{
  "arch": "uvit",
  "model": "class-conditioned image flow-matching model",
  "dataset": "microscope photos of single blood and bone marrow cells",
  "train_examples": 97085,
  "image_size": 64,
  "horizontal_flip": true,
  "conditioning": "class",
  "objective": "flow_matching",
  "cond_dim": 192,
  "targets": ["smear"],
  "num_classes": 2,
  "cond_dropout": 0.1,
  "logit_normal_time": false,
  "norm": "rmsnorm",
  "norm_position": "pre",
  "hidden_act": "gelu",
  "head_dim": 32,
  "fused_qkv": false,
  "qk_norm": true,
  "layer_scale_init": 0.1,
  "parallel_block": false,
  "moe": "expert_choice",
  "drop_path": 0.1,
  "num_experts": 8,
  "moe_every": 1,
  "expert_mlp_ratio": 1,
  "experts_per_token": 2,
  "shared_expert": false,
  "patch_size": [8, 8],
  "layers": 12,
  "width": 256,
  "positions": "learned",
  "residual_init": "none",
  "optimizer": "muon",
  "muon_scale": "original",
  "learning_rate": 0.014,
  "momentum": 0.98,
  "nesterov": true,
  "orthogonalizer": "polar_express",
  "adamw_lr_other_params": 0.002,
  "max_steps": 10400,
  "batch_size": 256,
  "epochs": 27.4,
  "lr_schedule": "cosine",
  "final_lr_fraction": 0,
  "warmup_steps": 200,
  "weight_decay": 0.01,
  "adamw_weight_decay_other_params": 0.01
}
Rows from block 7 of a small class-conditioned image flow-matching model, named by matrix and row number. Rows with one number within an expert belong to one neuron, the router's apart. Each number is 500 + 40 x the weight over its row's rms, rounded and kept within 0 to 999. All counts start at 0. Numbers have three digits each. After the name is the row's rms in percent of the matrix's.
After each expert's rows are labels from the 100 images, of 14848 (inputs lightly noised), where the router gives the expert most weight on average: "strongest on" is what is common among them. Only what is clearly more common there than usual is listed. The data: microscope photos of single blood and bone marrow cells.
# router: router (model.blocks.7.mlp.router.weight, 8x256, trained with AdamW), inputs 128-191
# up: expert up (model.blocks.7.mlp.up, 8x256x256), inputs 128-191
# down: expert down (model.blocks.7.mlp.down, 8x256x256, transposed), outputs 128-191

# expert 1
router.1 095:494447492535502554412471471447551550445529504474462511507442477458519532493525523513475511519567497536469500518485541532464496471536441493449508511509448540474494452471478477448486500451525523
up.0 096:542479496482530513485507555463466465519449490433506525575585490463443522510457494546404512497514507494466568481539508447499533476493482519486458477487525474543581569515505502520487489551525531
down.0 095:461545572532475537517494463452558566471508432526500531438492476499546519456496449448465472511469446496608454446513463502542577528451495476501480512476497478481479493527487521483554466543464494
up.1 113:524586521563506483528458549520485471455506394479501476533559505538510519550600556475489523541483499524464540447513561497473501495569547586536513480539430598564553528514496569457526456547488473
down.1 113:414467530476530513533525480526556570500531537562496477485503478515582498491628408467467425530462512457574495509487499505496509483424486452444545540572421440507455545504526539572470445554587516
up.2 096:416577508567435436526507520526498508543475419454570492529464442495545580582472504581469551504453493463534504563601488513413503468511495427473486449491556458450396514584440467447494523526435509
down.2 093:534468488467570503440473548534431515492490575485473454579537525493461524453514520390525566490519470548519503416461465458589441565485512574496499469452430586514577481438545496523494512519556476
up.3 098:498503517488490462501507581497494578468511508462546470503550440473528579516528530527521523573506511504481584517543517506514524477548403530520518458507443536537550489437496516492418509488504529
down.3 093:531515523484532569523509455458510425537521470545488537539474512473482409487426507470548487447518468548512440451487497489531543520530569485477509537457499490488446475499454493500599506452480421
up.4 094:524450482530559456571491500562549454505484488502556490512461529581506520504528456529444524530545411530465527450469494474534558449562548448488478476478464567467487528461529466519480486574542488
down.4 088:474495451513472533440517487416424487461471487520492468470546560487456461457401492564494478491434545480413483461446501493532453496414544439475493551478568515516525480556467496529554561407440512
up.5 081:438552476459555488541470471539440540539545486555524442508467497484549475528510523439457483501456518522464501482482506490543538504483549461503581530531518496463483500574532519548493488442450557
down.5 086:487497482528486493441436477489548450521535515503448528546536436482495514529506495497590505408548463475447519531495418483509502489546530525459512464509487513479445513486423427490500474526557500
up.6 100:503439500467487488547492499507444540539487458394502592490537415505528528508461471530475485514505546525524540516473461506528527420526457405523476474529512495484587505499513580555489533488420557
down.6 106:487437549519459464483524522487519517458513566481463506465491514499503613534562494473489539485560625450446474442530554496533529519469411515432486487455481486468537554461405528468536447501520539
up.7 100:524596489459501511521443486499491510507454524470555441546483486489536557446519490459482582507557470490491532537422577412417548559543511461502455512474523586507489595513487528519516534481502520
down.7 104:496508445538550498499512471473492578497516522533442495490485493481534503505416522463525570479563595476551475454584478551547566491446470537532529527526501503490486505492546502492543496480503452
up.8 095:442500503513533551476377552466469534480456499492531471533568489498553546484527466500501518517528487468571506498532547426466492558532479570519497446528480546459484537515498600503531493560492519
down.8 106:487509513559479516434522477510523524457477572484514463439497494512530496488453427451547470503517534502472476450521477486488453471470463504549454515529502397535498549535467478478446421504504526
up.9 128:586508473468523442538489554557455544507433407481555507468520475537467465510481469468503442467467478489566452523497519515507524496487440506569438495562472531479558533526517442479478484498477512
down.9 131:527505488537520508488560452442467529447420395481581496448587512454456512521480520534465475541506413428541480424477578462563496503497470474472374548522527502464503460465511479517436489488484557
up.10 107:483483546483467569497484459513497519434500506546525533544510511461459546507565487434495474478446504533456531450449533550528463561544513616503542471540444458528537524571496454563474444479491480
down.10 110:525469458528552470488466464500462447590505513484498513448552493537555465532442513527480452477564481451482485526519473432510518478502554454469461475453526497479460490409478557462527528540486499
up.11 106:466548511495579459520436537557505417582483442480490464515504596520476452582578492514464502489483472562462510500537505484497524556450481498525492503549476497499531429492523438467503500442418442
down.11 101:514436455504467517439549422425543537501466518596497527536466464506543572483439534444490534499522509448485505463469492450509504483534580563454514481456460478481458556536479544564500528507539571
strongest on: smear: peripheral blood

# expert 3
router.3 077:544588435539510592530495466547479454496524494456490440489489506473549420459508602471439508485512487576523448572472489497485534448480593438537464545554485493522548457535560448510454517536489541
up.0 102:557573490568493484453519532519448522541497431478515439445535546506591494525559562488524500512512464427494466530538508495506490539504512526515493492475471464489566473428503500589517527458504454
down.0 098:410424517474490516491508473493564449467512519573494473578470415456454524525419429493480509549521545611519552469428495493499506504529531436466550463538564490528447542554498510493468464478538542
up.1 109:461490516465493416473526532541551492508529531500496510565442472571517437531460441467575508553537438507474556520447514503575415496552524594487490500507524520465437513575495534505503477532550502
down.1 115:550511474556472527484519514429470504509449496510530519452510581440511575481504536510437511467523598531509483493569477438442555529437447457462562511544441489541534506440463422515509537511491469
up.2 093:551472436421486564475541506532595530491574514470551516424502457563463477552483560518542428485501581526420490465528462581451467493515487535521468542567520582492506511579451555429549530531505476
down.2 088:418446507521517468475439548472405478544476483450477482418504488420518472521505504449523505471419437471486466546497563470567525486456513514480546446549496386556480471505511482501556459491551518
up.3 095:535463469512505490493491482424473513506566464522482522529544493517574499528532479467453510568525537579491520522495542520457470476470466476508505551412537464517567506501538525466498503494554515
down.3 097:458539552497524517467486527591526482401486512570485414534524569505415487502549565481559459464462466479539435516506447522559482464523475488518511506549517500492398496534500506465486462567494509
up.4 105:524489503521501569478504492548448462557544546467540517545451527518457482486442469537436479510471538491515565484521504499408522510559440396525435487476491471547519470500492470576544511471515504
down.4 118:467481537515506473514523505435513550441479470553496422510547441443471515511572560500559545477550495553492487499492524521588446514461573523472560479575504515500501565505520498445479467578538472
up.5 103:517533567535511535510534450498415509501497498560555561473520545488467534517547507515505545530496486508507459515447503435474487440542486446557498526471487509572512445510463478463420448414482585
down.5 102:465458480489468478505469522506584511486435564430441473511530522482524512518469486480495441452518499520478504484499477582546501519403483487426473486437509480459438514508519550581588520514565437
up.6 095:556539427485456402458560477498488532515477449489561529456509487493534473570611574425505551563470520516487473453566474419442497471486464474490503500438524504465495542510517486486470516462589428
down.6 094:447428491598546556488486529526479539496522532486471409511490483502501539430477471507463461455506479511495549555456512516536461562513505492553503435527512529494509481510508496488479517495474583
up.7 106:564495558497491477425462458536549527493467611496441477498534461481490562481487489448438489461493489489444558485496564495461539472528553501505502485547432547465531473561484434477446453529523550
down.7 112:437422439498521469506486576495426505497544501522521496498467541519468551543511559497547489608533507547480425480541491485501480503505474489475531511487520460594477501490462519521566490501477491
up.8 102:559451458415528549489553441520424494512399562485487461510581452528514511493452482519457556511524507461497524430501532513473494517468481375539499583508406472524517449445501516442520496509545481
down.8 106:486475502611536449517498524508497485493539451421447542538476580509528588473503541412524524451507611546490533529573445447528431432487460528498493440501568491556518495470464520435543476438432454
up.9 116:507519518512534479517574515562463507553537537548498460456494479479504528487477447556563538474493450519507542458535487585438440515532414534565501479595440446553502478482504484533428625545439566
down.9 108:455411490473473482488457490462555474450413385506566535547548521581526508498522491489490414515506558505503441518490535435533491530463524481411475479367537507442491489476508478489521457493451459
up.10 099:468482487474532487514492489448512483485488501479485498477445489571485488499438503481585486535473498411435501521513490511445482459503483524570537549558520586501559525503453529483482422457462577
down.10 098:509472531541442465504455493521489524499452499502430564624506537479470536510606519547533479570504491563487550487531429429510536505487440481516499511479442437443460487529491473529511609508511383
up.11 096:434456496492432575531506458465599476530481449474504478466462509474498486481519482517495485500497452527544487531541496510494475461569485523512480491473501551482517503449455470475564509444582516
down.11 089:484555481487500477523424522488453456439523532498550492535534454504469553516419467524470543572532605443444518454486451543471519450497478536428493473553515498522483528497489544424480487528439483
strongest on: cell type: erythroblast

# expert 5
router.5 088:478473524572494456466502520506505529534559453499492460455539436576487469516476461518531592455493492480467483504450466456567506462530453535545518481403530481558404496504427582457496488432466454
up.0 108:507516503499465526484483477444535528588501468550564496522571518438526523514475528568472480514472526444526538530495499553468513492547456456520481406567500549511493483391438501490523562459477538
down.0 095:454500551507517514447542510446431596422514557500480533495491495552459465448529519480589535484511553536497496490516495480566426498518465490480533435508552425489506536570497534437478497528498566
up.1 097:520549490491555485472474507473550513448503443483580505427515496482487532527490546440487473513496483519505469466479446496556498502427431416579500495493551501417506515527516491505541549549492462
down.1 091:483504483423464533474507499509486517538501569576457576513532547550447535483515397541483523491530466529528415504519519511429515524549487577465502455441426464611502506481477553481500401478468505
up.2 096:449514561515495543441459484571512445498526457532456524526477477492446479560538446487500444522572482544515521514539514444481562507468538517511515611498518429468477524518537445510478518449558470
down.2 088:565587525535498516419489479454520492519462525499527431542529525561548505447497536530455503513445485535484464512480464554578493424474417567484463489555502540452517465464503527532470547544524554
up.3 073:466472589468483486503478530440459501440481552464494514517498483362505501540408518539482496528525471559473575536566460469446522599459501520538640534497495512546441512500520534479515488468518473
down.3 067:499497528511471495505487500528501448492473488588486478569564406567527428511616594431489544462446474534548470546456489518517531488531540531524518424495457497481524466523469498503552461489530504
up.4 101:508456443504533471570498499477479533441486610515449504495526533457486486585461494562445522509531551505467519558535536515478486489504455502583533479477513453476542565479438482498446425558525546
down.4 104:558474560450504471548497530509576509525464495476441518493462466515487494458541512544559511513489502510521511447414470503567523515492574528553471536515530554529485509515528488478537474510573444
up.5 106:524539524475523478480542526494491523484535473467506544507481491511540482493508438490458498453446447524542611437521530590515493453441531576546475523457448500449507465557509524480392448534523531
down.5 107:524446447568464575463459420475505481482524549492501443503510505499497571460468530428487538474516592465434407491477448402468460561552496407459490529503558485538554532497515474504554542449506432
up.6 092:544472441510450568526504397453460445473469576480523522539561529504466564537467472546536492485503477525547484451517466514517496474496570462502490501480485526511498523564496502514500476465432534
down.6 095:483501624470541438501565597514490489505507461525513457416482461518492498489588487450469489495440484508496457561496594451445474498490478542515491488489530435480527513487471541497493457570481573
up.7 102:419536583501583491486494500532515475518512517510513425531492513564488514530564490511519525556461498537500489509468523501503561498536550480489458587505506533497431499498499568548440572549525494
down.7 109:553536478476480503517517532439451577510561546472475523496520418492491458446509572486489422510516505477540469522531393540475453502483454482580577429485580476434569503495493429522484480459505576
up.8 106:443500465492499507554449520444556485504478526500503521578537539501479477589435480497539500485453492509526556509525521498440472525544522485505477466499530497506570505498484502500546542508532566
down.8 101:501471576444533522487568532423524532488475537525464454493510461649516486476497504479472477403533492462513550555547444474512559513525493531497512406542552539448462466459504480505536503527522454
up.9 101:509451524490507495513486514563478472573571507561485465507475527474506450523419562532526553604512479555440486521474518475550509447488504454493457565472517532503583504485434460480563510541486461
down.9 102:487562499531500465598496453462543553457440589449480502532453476510470519471520444530488438466539559432491515487494472473453551519561502489453550534488516496469453538492531542439461527541535551
up.10 093:536543425589492423508484478461490493568475416382442461525509488507448504541467500481449435518530515475532431523483542494483555484537494552498572542475489469502446494545491445479458534531507503
down.10 099:454465534445489532473525483558501535438561588493535470477502471513490516506497528553557538528487515500572540466529518543494471560434508511479450501494523565470585501526508561512461429454548530
up.11 106:494496507512475501465489500499517497527458512464545510472535453518466584525472495607457501523484473466483486483514502465465491515499508482518466558473399532519424546533480595486517532441509504
down.11 095:565452538486584497475529583578446516495536461463371451514452570519546516498584514480479542510449536538538537504520528457455519498507478544509601429495518484524529491406549494497491480513506510
strongest on: smear: peripheral blood

# expert 4
router.4 082:457492462527524523482512447438457418501533466525480518470537555477501465487557498540510467507533409506504451548476435507448506484527446449490584539535517566470561556517477474472526401470544467
up.0 098:542561486523469525465457518463449546498501526522555490482531580522528517485545470514542509487491546570483503525549544477562518490429548518526544471506550426517478446551591580482512507468534563
down.0 095:471504529458515484530530511501509512486472455462492490488519444492567524540440509543453494507500489475504485422521497478452489457534486535484478464488458500491434504435447542570468475503467484
up.1 100:554608501412502484421519461479561551508526498418487495479507521510458518493461582470519511510454467462561508436481487475484466555584551473568476476460479517498565487496514440549528518507491542
down.1 103:487465528557479522537461610564459511485527594537467476584540498467529497511471468523429487518517488524422489519504535540474502510467525535475505483501506441469427493515476550479461507556506498
up.2 105:547458481518485496552570574506486529555397541561522466535493535523487451530510525451474515440468509471485496487435492517503490613487495455558526535525476515524423465442507524542512516490485476
down.2 116:476585553505481547439438418507492463477535463461439452489516436462473537442529473559562542549561510517482477487522566461485489470512526540436455451420491490440529502511579506447468469477566492
up.3 078:475476508513451461493440517490454641541491481571509499551499493487528469505487502506534488493516466507477536490523454448543421471530522508460483566488496524455523541463541517583551444523477496
down.3 075:502483452500512518463482506514500366451523550493498476488401527528481538490522474453525523487517426470592470509470602466486500527514523434515477520504487528457495500454474543474433466510457513
up.4 104:497462455496487495518506462520523546514515509503529534489561487539483454534487478470487520510541488609563472436469498390581504498458552519486520485468432534468457428565444459561475450491468521
down.4 109:505529494505532490490451544439467425461481489504486437548440485440533520484497509514503521490474466424441522497564464566468501474545492517554482486513535458559550590462525541506509565506511453
up.5 108:543481453536464449547506490600566520425500481498548460441454484499491502483481493499547441501571512436472441546570492446585462527534480481433575471531431477525512406565516521445419477501454509
down.5 108:494524482455532539463484509445462532548467480509492537579543509502510494559554511491463572510469487517524571439473558548396520467520448558588413499492568514475494546425504491553569549462513444
up.6 106:491473471497469476480587466463565467614547454558526450502500503489483494511556597493559548540542481521556462447518507487501566511498507476460466497482457511486447543503572500505462452454451486
down.6 100:549572497538526504480488456567481524490484448476485467542442510483480517498490407557448411560479475486515491533491532506452526503522496535500518522443522518530496434409454540403502499529501495
up.7 092:466471454478398437485546480495449490517475519553541521494447520565490458546499575527522487544436501573483498475532548433498520482557557558473454533482491513504503491479573579480496502507536558
down.7 091:473506516492531522529476503505485491513508501547525457547456532475445563498554468565472394484517510523501502503503463603578444547445465550556556554511549491492465548474442466533523552485433503
up.8 112:581495492469463442477565458512515559506533520503528503481470443479592493462557508439483536526499489456527454513484505514522499475506499472485488532487486447520498431525547531517430453487428485
down.8 108:382541498559514504540490516485413464465473469511487507538549564519438457464505504470531449404517443555481494487486473503445512518509510507548495478504513518496551514474465447508510535471451496
up.9 112:435494455535523487477413432533523486543515544504482527530461491487542543479420545509466573459528505441468524498491474527457461528496478462485494521500477476481548520514503525438595577529531416
down.9 119:523499548500524454525634503482485541489485450480526493462508487464433463473534435469497477492480537547489518520502543485528538465493516473470542506531513492520510536441523495513409448543455578
up.10 104:537483509520520470484525463510535482483516508568454529496436514583452528534496495484504483531500610499468608501556543496514475510507510505492537468424528531544496467520513430519536576482466461
down.10 101:542512525490471500531440522492484526506498485469522528511541475453513482471509534503493512481558396475512429464455459502529539500452520524539452478582451481453542538507499519492465496518450466
up.11 098:406493551519544536393449507495502532514492503446468473540483542489542481500497487477501454454487531528512473448550519470482522466538513444492491456515417443480513513407553444541529492541528424
down.11 101:562491470484523480560564525521511522437506584514527465519538451543436522479491492543487495535497500484532522513430488534546481526465532493525497560410494560486523469587500547465508493462562544
strongest on: cell type: lymphocyte; smear: peripheral blood

# expert 7
router.7 097:517548474443392546474523487514577495442555474506527396441528444549438496568516535473533525452409546479489467466474483457544533501499524524518469507526528466608482444465506502472419513546495544
up.0 113:474482502549490539574513457463539573473498454473538476582498545470422433440427514479511588452491554488564532434456515544430475533492537528567500534550492577412479567511450466432461507466462499
down.0 104:544542533525438504453545503501471485522517561530469516523479538532516565495491523570458547446475551526541549503496487486547509498402523529525436517491526448527624478478537548519578525466503546
up.1 108:554532586470526494443456499428507503514555408506532457527468557485501501490522483516470494485579457494620420487544483463583432426528462507483471511501452561491452514452541519503527534442474444
down.1 106:401472465617543535526473491478522484590491477521516539573457494476465511500462428475553506543490502456475440451544521496439536520528527420441487537437524491518504511518410430577519517464518516
up.2 092:473553542603469474498478488511522513483485475468491578436517412471504519533576454546477519473482442485420490541490503479471515508568503508514465443470566525515515554497567503549503498514526554
down.2 098:448486510496552478485453494536465483563535536539468446472510566543518456407433479476495478537517525494648504485578487462545464527470456446491543507527470508501458425520419529506451491434506488
up.3 099:528489478474457487566526478478444588506501541534454498495471522445464528512478492543497515509527514496483496520499542476544423537517451489479548483528501513528456508441510524377469492497463437
down.3 099:482484479443458463454462553432544466431488461524520515468521479483534484509532508423555460527455476537427468474482475509436552510474498506515533512542531492450491534526523411534561524548535541
up.4 101:440563489431477494452577569495498467507423493497525516441468452484492508568478518469488552500518496527523552584502570517455469492552481487420523547489447461424462523497472531507496500432511497
down.4 097:476442476548521480536453424499535491494538488487467487512470550461449510519493526509426408547509522511493517481556507562522498514451485456555502529547522579554518457561509509518507494491551479
up.5 091:544492444499481496475468563554540448480538490474472458377519527487530530558500470502503517490543431535513504516443496536568497473502474478503508496462517540489526510462416450482562492420529481
down.5 095:485494542531518454462473457442520522603508494519465554616500469507452445489523520455516488501431582474426423468547433458523499541505488515507548486552477460488451533514523480528434457546464483
up.6 097:519541519515446488479484536447508532438507571480492475550468480466543516485542511526513468493479479455555496507460501496473508408489501502493431523448566483433463430483535596556524519453482510
down.6 097:491479501530558562504524481602500479533542514558567502448534524532433527501461475511437487495494507555455515508564456502473449542532489543517574544573506459549527565603461471470548515466533475
up.7 099:552568478625587481527495538482487541493421579520455517580502542464519459483471556492465485478483581457519489564518430499406574523530484504452427516523487485477540558508540501509521506464503524
down.7 096:486508485437496455497513506535460537533542429508529544466475462477511532522516495542516534455500413527554483508461535493568390517470517596508519487500509441538461459438529484462485527505485522
up.8 102:577498522451491477493451468509556489514493520552518484560469454480475525512489383456562562482440579474452495500482482489436522484433510575435522582454466552453488555553515521552537478535598493
down.8 101:458520474559497557504540543505451517442512467463453505451477568524489500521508556598466476515534430586592512514513490512533490503574473511531483413531444469544509503517451522465458512487442508
up.9 102:492508517472519527545555467482524441463507534525533521523542475502524507450556493511611494461456461546522415507539491495514541476530497559534474480513479477454475532575523469487515525498510552
down.9 098:446461499451503488493462502509525513505454523561539487474438458532524466527520428464482495529520547479495544498493504523435567461496540476514497521447560556429425489474526500518509521464521479
up.10 104:467473534539485533497585516506544459562476475550443503521435494494509436547432497533388481526436484515479574484539456398496536526567531373573502489539453445574530470451511531565511515467443480
down.10 101:480521552479501448452373490495426485475546554518519490470595530501440582484571507444522504489522513486464496493425537541482526447446470575488500576509495528530472447461490430533525417520498505
up.11 105:492493505553481459489451563501451513497552502540511564437580562521512489516506427562481598551516450504472457517467533540509507491515524449581491522454455448575444490459506530497582465460486484
down.11 110:539496401521501483470508558495477510537459466456484482534448417515495497562479489460540415524454477466500573455509471496509546503569507462475508445478552563540445495542443503548515483517539479
strongest on: cell type: blast

# expert 6
router.6 087:487524517503495532499584502459520516486436413484507463528403459479553489464529516542497434528505502446499508475473589522540521483540537469527460511511467472420486479501561469516413557423459545
up.0 094:495584527496509488526466487516456470470486543529448516499555521454531524513552592451472483455510487496489508534473523478526492504464438517541583444643598439568486553503507498462536467548562453
down.0 097:538427519549479520491493490496525443468489545420523469521466504544513429511436492508492487603509523534573492517513522475480498499492486481462359492394484520472502473537485491534490582542495480
up.1 086:528507441528514448526542441514513453482496481477501489540474505453472545539483489519447551467508548428437513511502584543484460480523415501435476512527512521493470508518555485508553493505545470
down.1 088:454505530501462531491455542458469542508509536513485546427506477498483396483442497486489473594543475523546524568473378443510489560542526536523504478469475525466514480428465494509465534514450495
up.2 103:498457517467457545444449467491505498514561574507483519512560536509501499472512545454525562450502472491479459464485374519547461494493467569507485517509581493510489504471492480478533456461503479
down.2 087:459493601460497479479524494562492461466502496555476559465541458511513517455571465550521495525508511520467506541479506499467550460534456422503489460482442527511516465488437455497488430451524503
up.3 109:409506448499441500514444520530484542480537560547554530467530512516488466500476528489550551535473601470450545487543490489456508551543481469480555536531476496554540590546498476461430541503566459
down.3 112:499428472463554445486505510446608486477535482534569497501512474467474529448489477416536423464501550444567504498458468502507468468468455544516497507512497510517528516450495467505621471516505479
up.4 092:544527532553439522476534562500438552464489470513465506540551505518456560455437484516454592454471452473510515496470516437490503488492487455532521559502555519560463478455484487551475419493566507
down.4 092:416424469513520504510419415471515469492526551462517553434418495489546443501536532505526434463538483539496503494439470517488502485528441599525511504525450506466487495562532490473517533516527496
up.5 120:518583514520500533580402436456509485537553542501561487575538442549576517474476404490544481543530490447488488441519447439546449454468475459487542477433559572531422490531512495461490535470547503
down.5 110:488444528434459535506478520430542499526470474487465516562468435516495451495448483478535539532503517566478488454472468520481499463566527551493543464492531471449434516582478489570484513518498463
up.6 116:518547494451492485494539470451393503503550436557494487496470472502514573473493477567548571483497569523473497475515540527456494509524535487507462428430465548516504606522489508511554456499564545
down.6 115:476519463504483416590524514594608500471463560546474505562438503465461488444515506444501455545587566505602497544517511549500516458555484492523465546577485480461478484471506473466426494496481541
up.7 115:571520497553400533568514537433537497410479519509533504497523498567532528471481475557553551540442517531503575475513452540492480454524540563597522516548477570453442492503520524509451471517474515
down.7 108:482482529512485496554500501416512479457449541502520511570496502506527444513514403571452500511468490525574505454511511559524511425422600451416535480469542529516550551491542560528496486490522510
up.8 095:463471427538575542490417495476584527447403527492511437501529438496475489515471547521451470546499479540547532466509482500466490567526540563456486529511433495510505450458487490558436546548526522
down.8 101:565489506549418550521521500498462496487471510527454549503476536521491515482518522515508483460495524525487568585483459430522514418501463411537509435494600494431397516482547461515549504562532439
up.9 100:512484440492454532488448509523453510464537498464482478439473447479500491504531570518484564402548519538530542485501507497460528500547484474544404503502493433436544572481529528471515509501526506
down.9 086:433524523528495532506477494446473482523503481537419450509483508492559472490527480503455514569535491506479546534570540517527552511495480528483453506544469542531473478451518501469486483418482505
up.10 091:504391555520459514487454528484576437509473476451508541497588495418511532510486528488458529490497463464465519537514506547501462425506463510494526502494550577522561453470564513527520499521496504
down.10 090:476535564495490417506472492470463508535538589512491527520458496583482499448467449387444518510520544501464509487554510485488567519490523522447500488513536467485475516500443495540510466468463491
up.11 126:462478534491515497452445568507509435554466493476544436508535525472481532439468562532475495502507467548436520520531520527424519470490501464593492495492487473538468450545463499521472492478428496
down.11 124:441550502487531553456510467542498510505572505483431519530551453416533482447549519409489488505470503528502546503448504446548488525513542536401552547512420460531441437459484470576464501575515514
strongest on: smear: peripheral blood; cell type: platelet

# expert 0
router.0 087:545534537403441529533455506499525462514501498474550471520573482502463536517461562511524484515516500478488499455558450530490470533495549573535444497454577487411480532472480456483514413503473458
up.0 117:471508565539547529452495509529531511506581448454500457549437523469423567481495448540453457571508466534469573513564503521410576457511557557473479593560493442486478463492501562523513557514460521
down.0 121:499495537535533466539458442536522525539450510542542547503434560565503463512459553480452499530469495572432586461448464522488469549501536480577455429484477480410479518396567506455505480526556454
up.1 111:526552497458435448481500495477454485606500466499508521466537511468566517449479466566486592496529454518558601524443550495484498487474435474579501466526562532559533521564529509476495566469445471
down.1 122:529529494498559441473518470537469557452549449475427462448491518470490542459522521445508509459496535512504471419495466477602504470537485499469466490515481491519528516467443569510533567521478499
up.2 108:536486485411453477549544500526530506435560459465520459523472533517544513524514492497575505507433522472456483484586467477554456488487482492592574441512536511515548530459493539549517539552480475
down.2 113:534484536507530452552556492477526454447467489500547548495512510479466522523600544430469413574491529456438502533486457575547530493507505528379485543513512508519451470523529519520484460545564527
up.3 105:440447476476472492506514462492505496528522511552474488494526495420555524530442376536567460455545513545521445507516502485528439510482487469561548540483545483489505470521505439507486588444509561
down.3 110:490593501469512485515468555534522516550495572491485539553452483495443489449488515444462468493467471492561548570480531518479527482607490480468496472470516584470496561537471499542509492455564611
up.4 110:463599443505518497465524471507453471499518478507537508485505448589507482509520455527474512370490499495493524527467517466523485491480506422502535510495476554625530459461454556531485553520443412
down.4 117:538508432479488440434506480443578563446544505477397476488550513444438506462468487472535552521455578466435521452421487499569440498436527558512522451476552505532510461499522510482433476490479452
up.5 122:519432577531517446451462512469555525529457507530515525564527467521524542443485439544506489452494487498518482502530445552554479508544477497540401425459435449527503467463511516477460536513484448
down.5 124:432435550500478459462521528506418543494583522506355531571423543475537475534548559468473620513481499566470504431499505464530504495546478557545491496494504521556539547495522511465539528510496488
up.6 101:487513458505512510558483461571502466547443467536527482551475600478530600513558459610465463498472536559416449457466509470445495501563509490496488424481493528541492520501469449459556491482502517
down.6 105:478532539503477419452506505495530567449457520610515477433488457507507425553478464457508558479541583496518582510527488520557534502444497456530536558507540504410532468488519500532503543500524498
up.7 106:493488502486444480505598426510517575582492479491439563533515481516472502600471521522546549490491491496473507579522462430455472463510502521505560488437550438441510486416466455542507454497437505
down.7 095:486490490393482518515522525483489532384489488489458502508556446460515527459551467384505472455498484491509502521472507547544449530493477484459473502529495482525509447548489570580501516519554520
up.8 114:555502518570558439508470509539506518480429484519486468514555548440504520557493577467431488527491539524520507562445567559440515524498504551530478474544468514496485461588465489500553537483488522
down.8 103:517507429450515529447505467542545577512484465476516489461435535426459497450458544494459512487465419458516530535566508468518469484527435452453504538529454484438570523461502487479521520500520504
up.9 089:561517500556547498494485512464472428472541536495532547420487490541547447521522445520466498546438515414467465458508503522448598512466497523535486480516532492513448555477448443555479527517571489
down.9 086:466460538555504566501484539492534515496501473541500524530521520541458479520463554509442480478515476592514475519508429460520495458535516506541498495546456496497554466460538510447505480539481407
up.10 105:532478494488477481446538562465517549493472506450513499480477452498417433411487509522546465525523495494489480490482619501484521517547382486490471469415478523521570519427420507453477523465440494
down.10 105:510547468496535479543494502510541471504490482500452473524502500491544544457482475492465439488513522508501475576510443516545478497426547571448520530499466432468492495528492506472567379531593540
up.11 098:504463520554491479485595439514549515468504442521544527507482459487528471497620470491553498519485546515509550512501541515526469562542480580544504495551433484504483462511468489509485539543509511
down.11 106:559503540414572519536434525500508469517512526464458471506500511459519559506466460520451497489555446513459444486463430479474516450525519452450491509523578546511561543460489534451520475475527485
strongest on: cell type: artefact